{"hop_length": 320, "win_length": 512, "layers": 8, "positions": "learned", "weight_decay": 0.07}
Rows from block 2 of a small sound classifier, named by matrix and row number. Rows with one number within an expert belong to one neuron, the router's apart. Each number is 128 + 24 x the weight over its row's rms, rounded and kept within 0 to 255. All counts start at 0. Numbers have three digits each.
After each expert's rows are labels from the 100 clips, of 14848, where the router gives the expert most weight on average: "responds to" is what is common among them. Only what is clearly more common there than usual is listed. The data: synthesized solo parts of chorales (CocoChorales).
# router: router (model.blocks.2.mlp.router.weight, 8x192), inputs 0-47
# up: expert up (model.blocks.2.mlp.up, 8x192x192), inputs 0-47
# down: expert down (model.blocks.2.mlp.down, 8x192x192, transposed), outputs 0-47

# expert 4
router.4:151121142115133111077126155149140107153114141119115129139119135156099138158110129116141105135141121129134111143133181119119082136134086172159111
up.0:100135124127110179111122143124119143143123156144132104055116101071134144124102146115114143094119133151102140139115131127134149144140118146122128
down.0:157075142151135130106139114122113119084145126133117165097143180103128126115123122114098137111127108137178167123110112092126181139097138150137116
up.1:129132132153125102135131117128134155120136135141128118101070138145133109134105113139119170110103184113113149097127093073132124171140102128114106
down.1:137124101132123156194133101101095133078134140141103113138108125103109122104124125139057161122113138148165183106142120110162094147145128160125114
up.2:121136145114155095122110146129112127135072175110153111108167174122085135119128130144124116102103098124161141112142121152142116147126118098123139
down.2:129126143133114111092111160085152088167096151097134116128135137100101149137104108136137137118095115114163121155115125147139112113108105126120135
up.3:117178127128194116121176136136167171134118154097127102140096122162172121143114100164103117121143122154116119121128143114144134133150114149162109
down.3:106110127146122139135143104146113104118147152104176135104126101114139121093133130144124130101106132138135163131098140108082094150139145110120138
up.4:149099102067085134104108175136118134098138137141146132132068127118174129107148138131127130161171152067090158116125113145118167076190128108138106
down.4:129127115137146116123116120094155109143129117148145112150152113141129134068139099124136127145148093070110148103075106137102178148118092161112170
up.5:156118085157106139119129109133160172117140089070108099104111120108091141092081110199125118115167124171137115143131123080154138133149133122094145
down.5:116152126126157161194136124153129106096129136147114152149105158145121101087108147136131073158120121132142150110141105076145121074129135082137140
up.6:146105126137153157117129139143125113137144134110183130110147166147144152110157097126142121105166132134117091061177150165126135087123144165135121
down.6:162169123148119115136122094137105152121185133112161109140075108125156142128131127168172132118144111109119111129125176095112123164100090095125117
up.7:173165137176121133129147109136122111153134069104136111108157176095093141144109162167162095112111105166124131107172104134134177157087146147149139
down.7:146138122117119140110073123115149091137091174119137123137138121109124132115097183121166080116114117134132118157136163125160092122146160148138174
up.8:168086146112092115097108171157112155149119108104139096171155136096156119094123119154111165158139132109134151092145108135122112114147132113111100
down.8:133119110132129165116077135115148099171068139134151108143142109144153128085110153097115094120124100102129127109071142150112131117123145131123158
up.9:168145106125143119118182095143182129110058115122137079126132118138120135125128123131129143106117089175128167078122125131139132132122147125166122
down.9:142113150133158140136151141123122110077158145124140170120136153105123127117131134145108065120132130140142150115111154107102117133101139138164132
up.10:154144148044174136113126145116156128134105161151088109116106126138155135144118109128121141119128169082107167095115134127118117105136165123106102
down.10:111141105140135111144125087122135157133146132110137101136114114105110172167124102132130116086149131092128160142151126148143139155145115105097097
up.11:142119085140128115119110144128121127114158144092193104161111173128127106134111169164131131104189103162096108154135124153146102128179132139123153
down.11:110152145139139130144133131125147113141127111125150136138113112138102103118113133150114120141129127100108124094123142150063136153101127129158151
up.12:141130103130099114119116131109120152134118144125150091148134113121132119083132131144124099096161102123092157125132128147134135152095148076145153
down.12:165129146093146158084056113153185143133092114121109110122160112154122140133110110122143141089131113121084152145116136106119130141139161098113128
up.13:110164080101144142166146120124131194105116143144144122121113146142096099146137140164127123135137116141087103084155101161203152137131138141150164
down.13:090118096077113129130124148068115136117169153132154143127112118157155124089159072131126108146140095173102152115164125113156119095123154111170140
responds to: note B4; oboe; note C5

# expert 7
router.7:124129091160097122127091142176104124124115130124101126128136103110157151106114138101095145093113094125112165127109107099132133148145106130130128
up.0:169132133123187119124138108122166116102149097078155119104106123133155116149113117210132109119126166134143095141125154134162161091118130147124111
down.0:153159145140142123119151139114132060115100130129153131152157151145178104157135131128136121124080083119150136086117180147120152140106166125176178
up.1:142110141134086130147213156135128157161113107107102118108155147100127146146113105133113151118092118145110125112182151146119113143102146147163123
down.1:130099104123144113116132136101091112100155138106147134110115117103143164110100123140085148123148166131112116182140086145140108128123118149123165
up.2:143148165084151128151140088142148144060143118156130143136136139162071154123131103149169118142156107125156127136080141122126133136146134110196102
down.2:118118127169116125152145115128099086100153133152137154083081159134118165106134132151122106153116102155150154110088118123154150130112165146183169
up.3:158128116113163091129119092146167135118097123160175085084123106172127156141114128149170108119107143135165111111131147133108158086148154145105112
down.3:110108129167119088153170132147131114142118113143143136172123154126164149143138188136152113172152121087098137116104119111136148163122127129166164
up.4:113136138103126129137131103136144144086127106137137130109175115138082154129111114156142118124125106108154158102093138153115203146117151136149125
down.4:140138097175092101165143165154111076115141164135131157114110150101136126115104166090109113155139086137139143133112114172161084121130138146168131
up.5:138146136105114160142135153138124129096143134136193153128068131124097158139125164142119144109184136127142125131180110152116127114142158148148138
down.5:146125108110102085104123129120099124130162171143125133148127159135131109092089133102128134117127123104138153160122100125143173121120148130164165
up.6:104116129105141145121128105134133164137132121157139142112110118122129153120119141141117120109135129111126163117090125158125161139135139148113119
down.6:132141154152105105127122135175130080108151133147112171093103173088104130125096146133151135144113110157144117102106118133105120122105141146135148
up.7:124159143090140133132144140129145166117134176120157156132123123130119172127082153108120148091149132123159126121173098147106115143153168123105119
down.7:142123094113134118107107138146131128151159162133141111173113107109137155129117150135154179124159142107127136151162129104146151144159107131180137
up.8:148116119124126154124118110138155113137112118148174141109140141115140140097145126107135123112110153180175100159125127109125137156082152088164137
down.8:107104133116132147120180137152100140111125092137151147127142108109173119144115166093101170121146162117135106131118117152115122111147121135103130
up.9:166121102136133146128086172115132124116106108089152097106132134119139124125148177119112127126176153173136131111147122195143116062136142115124155
down.9:076108120149117116139113124126139116166090132134146121102167132140080100113086171072164144141138117130140151116128112142105134161125158147113107
up.10:117109109152145101110132194119140139117077144111149103081126106120139119154099163129146081100121185139138128140141131121098155088157156116106108
down.10:176115130148146153128131112153138130166087115157115107140138141107111101138127117149138086086087092111094134083129165148129135177096147138116125
up.11:134136117129130139136150117133127143112160136127152113155129132119113139151088132108120146094126132087149163118145104124105165155125146135162121
down.11:150163110141102103165108121165162132168127122132124126166125137127145113120141156114164130142155153116134118093117131141171130130137115121148115
up.12:127149117132140152127120141135143168130097096118110115138155133124146133125138118125135150159106118105107137075145125166137167133156152184115149
down.12:149116150160123132136098124146112136180134181131078097091137161108129086167105133129177088116092125148105099144173162115094147128106071143125078
up.13:124149113091136130120119111140159110064156120158135135111112096156108119110156131161190130159182104125142151141098130104111168147131143107172102
down.13:127088118164130102140102124147112090079144130125139141089099155134121156105135114172142125125143112150131176130086127105142143117146151122153141
responds to: trumpet; note G5; note G#5; note F5

# expert 2
router.2:157129150070139099154113084151101168123122143133135149170138153122171140132119116098118140063123168160123145119110118186147149125114130111122153
up.0:123166146124127121144132115137154085136118120127082128092129128164138118121150172114171135111101122150128110134121145121151110138124112149169148
down.0:098078134098136118129134137117123153093116117127097095095121093130107122145135108119100160088115181162109128163146154122143096138119165124103106
up.1:115121121158146117114117115120146122122087135083136081131147144114093121144112168157087107160144097165137113105100141131111136122173136131134127
down.1:170118121104103150128112137171158155067130128116172133154127136122130116123109120105110074074117140095132135145102136080078111143090141073147140
up.2:138123127144169104106123140159140140150106119078136139066126134120081148131130109108135116120129104131127181106085126112126145039162118125112145
down.2:121107099100133120099083154096139097153126143102163129188149116088099180111162131152135141146132096169124128153133105133096105086135139106167187
up.3:135136140118143127113127131117149151107095090132111130110143136118051137128137133143135150128106097129093117116130138117098123145113084152149096
down.3:139084117122105122119118129131133161058132113114144127114164073116129125089123130122066159115133109120101114160129111135127111146097126115097109
up.4:136143110151114148088155121116154129144125111095133105090143101105091181089143136146100135130140112134107126098147155134087088133107119101125121
down.4:115154138125124106129149138116129075089162137136117123121146118114150159136180121111131125160149108109118125088103180120083146131115145128140121
up.5:120151117152164092152112135147138135107097123154074116097123133110123094131132120123129164134098132149108116146120132114141105103126125116088157
down.5:162080195080171157118086145163112124097126102135114155115157091148132133096134117111156145083132130166113105174097146108099123136087099135104120
up.6:123126124126165122120127130100131123115128130123098135128173143124122146154140136132136153112088140132142116118124130107094133102105130183110139
down.6:109066136070141131112116187141148147071129121156112112096129088171102080085117142130111143107173168098126136154095170119107103102105143156136119
up.7:139143134115093127136136126165160119123186116130115169134089149136121102161091072123145121103145154090138151097181131118108135107112151095122104
down.7:088158142121138136115130140134122116149148104122124173119144116134078084125111109115145108115154143089117143118139121109138143101132143125102125
up.8:167129130122128119138140112142127133127099120137145122127135174154113092162079129126140111104122153114154108086138110111111144076127181103113085
down.8:094124145106147092145112142121131118122130125128137116109126111083093091111127112102150153124125137133128162122111170095143112099130107144114116
up.9:135142130115156115108118151124121144124097118100141106107141139074094136126138091151122164125122094145097150120108134115129125088134134141112126
down.9:126116105120162099111083159117127115156080164106157090123137120099074137111148131168123142122119124149138132135135112117130094096119151140122148
up.10:149105115130120160095118166076139065097138143092136130130153078078122161096123187109116136143141108154139124150147104110142110131111183137131123
down.10:110118130158098093089145148066135087138178102136156111122154131096146159107136167116154169156188160127110141152128081167127142159119120099127139
up.11:061149120134157107141148145141152123144164124106083133142092129134114121163155128184106116138163148087121095094141116146126120127149090190140112
down.11:126130113162102101163143144113125147095116141136162142116092099170132138120122158158145094113143139133119117139142105114166100154119155131126143
up.12:140136067121113116136189126135141118155147118122096082129131150085122140114099130158102155127104145102163113105165128118105136106155135162108093
down.12:127094172156124101115141148145120147115105112155118153136112150151130103121126162139135160128126155116156137121098138083126150119091145130096110
up.13:112154134099136117124116125108123149118120093108154119103128133085077121089147106154102200109101103135092156133103123118106115094145130142103112
down.13:132114114126164101113105134138125117153059171120145088113134127102094130103155127161125142096106125124160162136121124099116099110132147148124121
responds to: double bass; note A#3; note A3

# expert 0
router.0:124174131083122115121128157075100124113141163166134112182138111090145110100117138130109150150133129088149128141092149094115138173126137123128158
up.0:153105130122072139099157141137146141132145070111150147147117133178116151172103091138124153141130099158115117127116113113167119130129133107150125
down.0:138138140132113135115121087126137115180099139109118104139163116123096118143108145094155160117155112140139120102106140166106137141152133120087095
up.1:132107117091111108139176159128129148171134132104110104143154139105120129123077150120101132134119119110145165141140094154095091140135133089118114
down.1:113111099082130187140104105148131131133092122091143118089173124126104088117108130132105158086136160141157132120093114127116094085170175125089114
up.2:127113151164121128076137121115090132120131114137149150122134136146140130135123109165179155106078124131103117098093098122133147146114087173139123
down.2:139141136155121115147145145160069120115127139169099155130110164131164142108097174149099141146148133118127140091103100155118168139108110154140121
up.3:163124104144132142111121096139151123108117115102121125121125084133145136161124138125098128110113137149128138108128142124113165110146115102152125
down.3:114139097122125117154096109136116149135190148131149118124115121106152147104136122129136145098116145120108127154125126171133147122156077087120172
up.4:149142089116161124150093114158147102084126123118153102123134160125086133133167113124120122120126112134148163117144108146113099111116132134126077
down.4:145158164134118088115096135139113053113155123110171200115115108149149114126160112154157097128100101124136128138136159119139127161100159121135140
up.5:158142128107151127133145081131165121083096152151157123127134145152125159126145103101125111107106126141128139120126146137138157097124165123166118
down.5:142140129139119149099101140135134073104122156134135172123131125113120141124139092141124110131108092159154152100132168096152114093136164126135133
up.6:125107107167177102093119169121122154165121111068125100082099114189103146146095145150127137145128153147088142118136115148133159137122107131070095
down.6:133110149160133102080159159129133090118132122098134168085123145130156124144108136168145119174122141120109094172094073158137128141089179141108143
up.7:145122034135114152131109138172160174120107129101094080075093138121157126149092143100131130151126133155084124131135112121177130105132126106099156
down.7:166129150146126107081130105146125121110173117127153157110148112132178139124119138149159110133140186092106115166123112132160157163105154126108138
up.8:106096111103130110143115148111148143132125143114161114104147097149071120136117134086145132125121152152081173169106122133114118124102182081118141
down.8:152127129109132151102103146166130094134086150097116170086141142122110127167124112153146110129133125132145127128093145133118093107118199132095120
up.9:155150113134175130130128085139147121086116153129156114138130136158116135142156097108130107108129125130113111141123153141137168098129151141175120
down.9:137135126134115136096104153125124074102142158139144175137130132116134124140142100145130097123126107160141147133151157109150116100153180133117131
up.10:150155057117100136128152102133166170111139138086100069139068120107153159151129104131140126145143116129069129123146142140175130140131118137120129
down.10:129159106114099151123138116151167114163114132138129114109166102109154134108097142126145151128114159104110096134134118113136132136143101094109156
up.11:157134085131109151123105135184147092100067132112086139128135180117152159108131116079147155128157105120129163119143116116162102128144111135136124
down.11:154138117099129146123111130174139101091164141124116128145164142138110115097145114105133113135143097133143167120124142097156115161169108145173149
up.12:161097107152115118122145129135173110098111096098077080107139108145105144167149170120145132116124114146123137090109123155114127093110125088140120
down.12:151156129128115107125093089138135136122173136132132131155115102115160127126137162140142149120101124145113144126104145136119150161141095076160175
up.13:145088134156131144087113114143130124143139137124153178093108110153097151130106117169149129110177146103158118076137133126096127123103100172095129
down.13:115071122173141090130141110144120151114172116141127163101129128101106153115138165132156111158144149097121137146111068141120134162086145118095157
responds to: clarinet; note E4; note F4

# expert 6
router.6:104148134105112132132127130161127076103149105117139162132103138113106107133183132171152128116156123104154131108142157128124132100143136135141107
up.0:138170086156135091136154119103155131166115107077176109139132143158099167164130138124136118151138110181114119090121120134125103123104174123134162
down.0:100082106147119130111146142129119125117117114166147131086143119066102115128088127121108139121151122170120146109112144143108132154147115167140113
up.1:156158109147173115149100158121116130104097158084148053129154146124133136130090169140105117133135105111123105094181111138158123103134126116127103
down.1:106154084117142155132104108126131076121141141108148125130129102096119152122071128099110105121115143132155133139160105126166123053179140094115161
up.2:117153098087110085149106110169114133119151195121152124127104119084159122136082084145148134123128127140088181158128134104126108157150138153150135
down.2:179102130098124083115059151127129112126178170117122114149134100122154109133111100152131129133104122153094142192136134108131124164131102135151139
up.3:124192114111171077121107118134145135152139152107172129100109112088171119138113096174143110130157137109077173164119159125146115155155127173093129
down.3:166110146099127106164098161112126090115107160111121114170152138117178105146110102165087103131080096176108134135113151135110132134124131129150121
up.4:133145135094085147126139104111108160089120144138150137150083148194115146116107116149125171144152141098092147139153113127132107147099131092147126
down.4:143134125108144142101125148134126182133119139172139092124146129156134128159120113089149138099115154143099124090122130144132173091118106112149135
up.5:132146096131138130164132113108106149127111106129145112162126142133121131121181108136097135134113081203138127095126139137128152132138185159170142
down.5:097110134117161155112112136148110117129097122145093124120170134084080083172130158119132148147162149140133161147117138138095083149172131163101120
up.6:130120161091178121129113141149129163149092108132125141106158119115146114134133091126127127115071164076142111119097162125080133129152116152125123
down.6:145114162081137167137139120134135157129123125151075115142175124141173109126096141152135135106140133131098113152101126123118119131142078130105119
up.7:127109122099113115145127076152131114133114135080159160122139108165164164138124096135131128114121106131115154100087124108184106148099132097107126
down.7:107111147087105120080125125121117119131155148098154161131121146161166128122104140094134098109152141099134129158137119140156178123125119049146124
up.8:144151128146163119164119145120117134113102163087130053135149151128141107163124178101098117141171141124112086102166104192147153097118101090123085
down.8:113164101137105134102140137091109074136160134119115125139107148129100137133102113092130117155142135102168139142151113157126124079172171110122140
up.9:140144117073111106170137098159122159141113157114150141127112132149130164130111082140102151072097081127131155127084109069141089133118136123136134
down.9:132109151062111149088121148125110131132157129092146139120144117168171098090096148077146097124157136117126091185135117135119128127148150083144120
up.10:148117075103100136129170117094082168129106135122143103134180135112110121123161163114083115111121091184144091149151091147134106119103211130146149
down.10:098115094122128173136115133132108114150066159132121138127143128105100104141147165146110106154155088171151138141130117122095095119161164155116153
up.11:126163164070179093164113143124119158086097140144095111121096115136112151124121152103124149137118127096137134109153134148060125124119091151120106
down.11:183155114133128135135111129135118108075144152110148136144127153117142098163124075147128065102087133132141146111097124113147136120107141109171132
up.12:129155120095074133136145099108143192104120112152110142159132118159102137069150124149104138146101109125123131112125131146135111117099118132170149
down.12:116172086149119099142120132120114155127116128157114115141164138117090134135140162082107103134125124136117162107133118168117154130107128112167134
up.13:146160126102094148163156097148172207112098112129135141104109128169115137142117123137134126098093093136139114143105120114132116115101156092120173
down.13:082123108096134157116114165108120157145140140104123116096110095137093081118121154095109109141130137153115124154143111170114168125139162117145126
responds to: trombone; note C#4; note C4; note D#4

# expert 5
router.5:154103134142162115118125131120094165103147098105132095142119114124125136156080147136156138149154137164109119140105122112107131116137107129102152
up.0:100155126143171120113128097125109091149141157156172110140153130127135094164127138132101093104106151105132109107141124128130133152115141170130086
down.0:181168124127145144113098117142159086103098131084159117156152109147142157120092164135173104105136116140183165127112166105153108121144141141123151
up.1:132145135105141131119115156145173106077102105149115151156174150161129139154155126127119107085143132166110119125105134125163114099150140113150141
down.1:143149152094173135096120154154160157119125129133119125167151134155138125146167143140154141117141130137086116130140157103087146130136139101163126
up.2:165141112097122137118128091131136128091138147088144138117153104168156191156162093152124122129100136119104093135150161140115114145098134112111149
down.2:088094106124171141113120159167114125149143099134134157077146142078097132174115114141125153098107124122120100154141102135100125161111089139117105
up.3:126168117132144086150110095107087135129128161123118094136096152142179140138146127143118141135134109160031167131149114120187137150099114138149110
down.3:106136137123128126112152073107109137138170133133089137124109144146113136151145108124146121111115160092117144099133116149101167103122135091110114
up.4:115170105130098137128138126138139122096115160165109134142088151144132103143135147157114191080131177090068144105149142119188134119115119129144132
down.4:116135080153150139155160139150140152111139077107188131141113136096132112141107145107072132129163141129096085153092105124142152144137152154129162
up.5:168168149089146130192156091176150107092125109163108136152168166172089120110133129129078103155092139129125132115093129097122132128142108105133087
down.5:104070145099155162129090089167145156117140083092121132132165101114115125104136125115140125088148154132093118169105118128126147128126141165111123
up.6:144105125115132145098117111141162191123118139101143121111109161154115108120105099148113114148128112115136147120107171180129114097156131156121121
down.6:151118123115079194153161138095150151134111132102107137163141130111102147124102103106109140162150132133215118108129139147138103090167139137127153
up.7:142150091091128122114135133146173144106121135152131144135113170125094134112153063175143171138145129101077144124142150130162144125131126149131131
down.7:130089184137156132095134078128088145109131090170152108112135138116087146086123154109173139108148137132117187138129149096134146143111147147126137
up.8:102126120131158132115151142092116110183124125135134139077120102104123131105116157131135110129145161137116131126099150087117117155124137134120117
down.8:138116114103138118146124163177131128096110115157149122173143153143134133129113110119101132123153124175129184104103155121094102080159137131135119
up.9:153144132101172119154121102141144104093101138146116145127145181160120120153133113148149068090130134148122145113161098096146148111101121125124094
down.9:143142105088180164160129145163141193135069129115112113153146116145149144119123159094133131104155134120088115133142160106115093108137137141146125
up.10:131111121151156143139127174116127125094087178077123083126126158118114122169099165153103116139121121118119140127156079141146112146148128156123129
down.10:148115126100108165161141114146103177074155060096127091158121118134126133136113115102079141130162142147130094126092128148161126099148119159122130
up.11:166146107117121133140155135125147135124152157143113141119100167160151109163119115128094137097116145084119136097168088168134142133106158113086133
down.11:138109121121136130110134140157140156143104150140134141112160152170125107143117091097138126116139151114127131098136121136122089074153166111105138
up.12:134164123111125147157162136100147133112126122111105120125135113158118137137134116167111170125062103121103099075127113141178104126146130133203156
down.12:095134104126127128143080180110133137148081143156124094129090106132140095125140119146120129120104128177116125126140111108155096112164139132146138
up.13:148161097109117102146121084157155130094133101157113144128152171142113153119133112135133132128140160138102130130127154096123143095145170096153118
down.13:138095125115160123061137137164174160142142105154141168130157138158156102153110149135154106131114136146080116127128146100060128104133129139105107
responds to: horn; note C#5; note C5

# expert 3
router.3:132126142198131120102159123123161105141145084130128103118130092186158123116104142124155134129092172156124137123101148125146128129133126136161120
up.0:115118147128113145140150118111136146117142125150149136140141147167139147115125146168146122109187140116106111154114141159156101170120144128161141
down.0:193154140093119130172096164138089127102145123169120118157142178133126074119123153123090087131145114130109131142096169154114141124132135123196122
up.1:105147133103121135157134155100079148088115140137170140185113169125122147130144125118126151160145082130105127137125083134128123144120180150132207
down.1:112170095142099131130147176078128128141123157066171095147121131095184111145098163125129142130139117145132148133114064159133151112142144076141154
up.2:165142129131171110148126111183151144077118135120114146132164103157124154160102107139134125095131121109108173100116136055144134109154162108137152
down.2:117098126167145097136127083129136126125111105149119151101159096128074090154114122087140115131110123113145137142116158123114148116150113134116118
up.3:118148158114152115146157109127098128105118133169092118135117141172148144127137134104138144118121114078064145141090146163133130132140123138158146
down.3:141173149154108129149117156133098113091155148153120085126140175105143147098090157133092144153135121111115143119093100152144158145133148123147124
up.4:118160105144171110149094120134106137081116126115109125118114137092137119137142143169115080111127114164122125134122129100127117112129159066111121
down.4:119156115143134102159140136111109144102132114109118117121156130151118154146131119116065141094131141120107129148122130136145094120116128110149112
up.5:183115128129120109128141137122143130084106125136131110180128141170128135117156107117121145156150095140124131114129116121167160149137105114174161
down.5:134182112143087118193090115130141135129132115150084111140108126129168093123113156160111130104081167142087091144125146127149104133143122118135134
up.6:094193074089153124196095120136132162101152156095140152132117115151132110158127128142098135114120110143087078126152094133161112142140139114081137
down.6:156158145148104103147092137127120092107130133117145139122124136148102125117126097111151082120116126145159098114123137159116120171062169119118157
up.7:162145146110172104169130081167138135096129159118093113159131152162132121173151142155132113121136143109107115153116140107140091138151140123129159
down.7:212140141109120081136117139146160142097139126104138148153115160159101104145135131108115124114148126136113119154133158137141128119097128137179120
up.8:082156136119131112087120128102086104154122155128156131145112096134172107110163138162096105112139117130133132143097116133151139179114147128109088
down.8:086109152171124113169153155140117117094134097102129163093139117122121142114109118138089147112130119129144105109087094146136115136117119136108109
up.9:168108116023097163141091106135130111116137158141151142150146138129099137111150101106075124150147115140112131108141138161127123118079158114112123
down.9:098091142110118160141128136148117139104140086114101125109136145111110143103119125134093143131106123145124107118114164077104141089109170136138128
up.10:122146129104115132164092124143075108092153168114157174123117096157150115127127161144086115112103119147091114165142116141127122168078145097111147
down.10:105130135132080135163146167133113124129115118134117154135107099147168110151124132129109139126138168113110099126139140105148086139095167136125136
up.11:179139133137117123145166099161139141078133130170106133136098136131102084118127107131123150127129149143134127117116120116120144135100149123110120
down.11:137148096096132126162095119130130131133098151074169085120145109124091145107136096148118133105111115138139140118130149137159109107157123101113143
up.12:143113127118087132123111132107150156123128129140117141130139143145150125085123171161129118125179135134113120176124150136142103145134137127162143
down.12:154154123053119119169106150133107160109157134158089132163095134144153110134137125129068120128127129143095137160118127153114112134149100131201113
up.13:117158114134148155146138116128114129114104114113117118111138114085133112158131122150117137095118124165129110124135141122134133093150158094119120
down.13:115162118143142114185125140103103149115129095134124088128156143155121144159119113105081126110097127106110112128130145129151080162104122110137098
responds to: violin; note E5; note F#5; note F5

# expert 1
router.1:114147102153153097158157122149146122131135146090155106128092130141119174160163142160136136095167096106137149108115132132127121090151166111148104
up.0:205113082085154144127141135109151152136113109122153104138080145125171143144131124137125196097155112139112144092153115111148109103167171144125109
down.0:110101153072150141104124102148163093125136108091129141084086139149123119110155145100125111125121176128123142099136110161124127082132119112114131
up.1:142156100119140107146132144147141142051128151105139139159153105130103103172094112184140117101117149102105127113190118110128128133111108105096179
down.1:131130162126145120116146100141111119103128120112151173115103153125129141124082111125098151081137142111152164107113123108162129131153101142120107
up.2:106110146135130111114097141126111109102095146135098124123157111171085123091159154094135123198151150126077165134137113128143137121092105141129172
down.2:139141121144101101140133132104111143130077140102127122111133059119147134115118132152107138102129130140105122136148115160133105167097142113098122
up.3:118154163133133155091154082124149138136101113122143093096152131123155096116144105150135111087100154144159128083119161140099139123103119144140092
down.3:125145091125112117143178095134112148160174114146166115111125128124096147106128102169128119125153163116076113114158099140130142161105119113113098
up.4:118118095105112122148121127104138159120111095155104139145148122097136063156127136149062126119130168154135127101101134168083133149115134153105119
down.4:134116139138144127158123152135097138129130144170106146103138143177129112071113138136137136119131157091142129092117121115152123124108113133138107
up.5:165130063178111113162129123118142121133129141179081113138122133118179124140116094121100128141087123139128130150118158130112130151074121120136151
down.5:110139178144132132120139137128148108117136140151123150101155123095115116100110114117143141116123135136154118103128103141089112127090111154111149
up.6:114150133099164114141123157133108178094140107196124121164117126137094145189117115171140142117147136103113142127174119118119112143120083132079174
down.6:109093155096142095138110153144113119095123121124168151115121142140112118121129098126141141059140155097165143104096167117138096116136113146108128
up.7:131174109141110161130132102136164123102151123100105095090116104118106165176150097164148135130115144118141091081107187135074112099107175120106120
down.7:133116148103106118092129107124140107128147148090095145111118133105112097128081160128140127110149188113167105136140124129088086112111142106109124
up.8:120187132143116117113125111111085095114168119149158127117115117087135121129172133120143179169112131172087163133147144126126139161110121154181107
down.8:102134122090105132110126094136145127131091122113121139127099117099121115104128140095108130135132161136137155106116132128094108138132133093129125
up.9:113106155116121144146138149139104153122114106175088121118145130126092157139119126128118135133126125152114163119127139140093094115134116172131098
down.9:120086112111113105157078193140166115131138114126148165133152095156128092124125112129137127121130118175116097144127156136120093148115139139123154
up.10:107124145097146116132106101154115117118145174134087140139167131123092136120121124113121132109125114132136137153139116091103124152151084157132120
down.10:151103091101116146121088122099123119136137172108140154155132114088178104141161125151072101150101081168145124156132150131101126137152149143167169
up.11:117127150133107131098123126117133159135097144119139114131141168167110135106138152097115125122149143150126144114141123170131104125099121135164099
down.11:110120090091114098155117161122107139110187124146146128127156113115115150104124104144118118151147119182103138145154121142142122110138116120143130
up.12:127117152155139108093119137147162111141094124119105121135151120127136109086161114122118138131090136087140109134073160122112125147098077142100129
down.12:127097129122191129113101121145121151095115076155138114123162157100127121142158110119152131081143156140142132109134161098088143146144108169137141
up.13:129097145137137114073120146109150138158087133105143088076147123135153133127130139117139123131121149154133097112141158124107118122121085165159110
down.13:094113108113140104125142097142110130139185077118159120122131134082106130143123095158142121115140118127103130102159146108133165135125096136143139
responds to: tuba; note F3; note F#3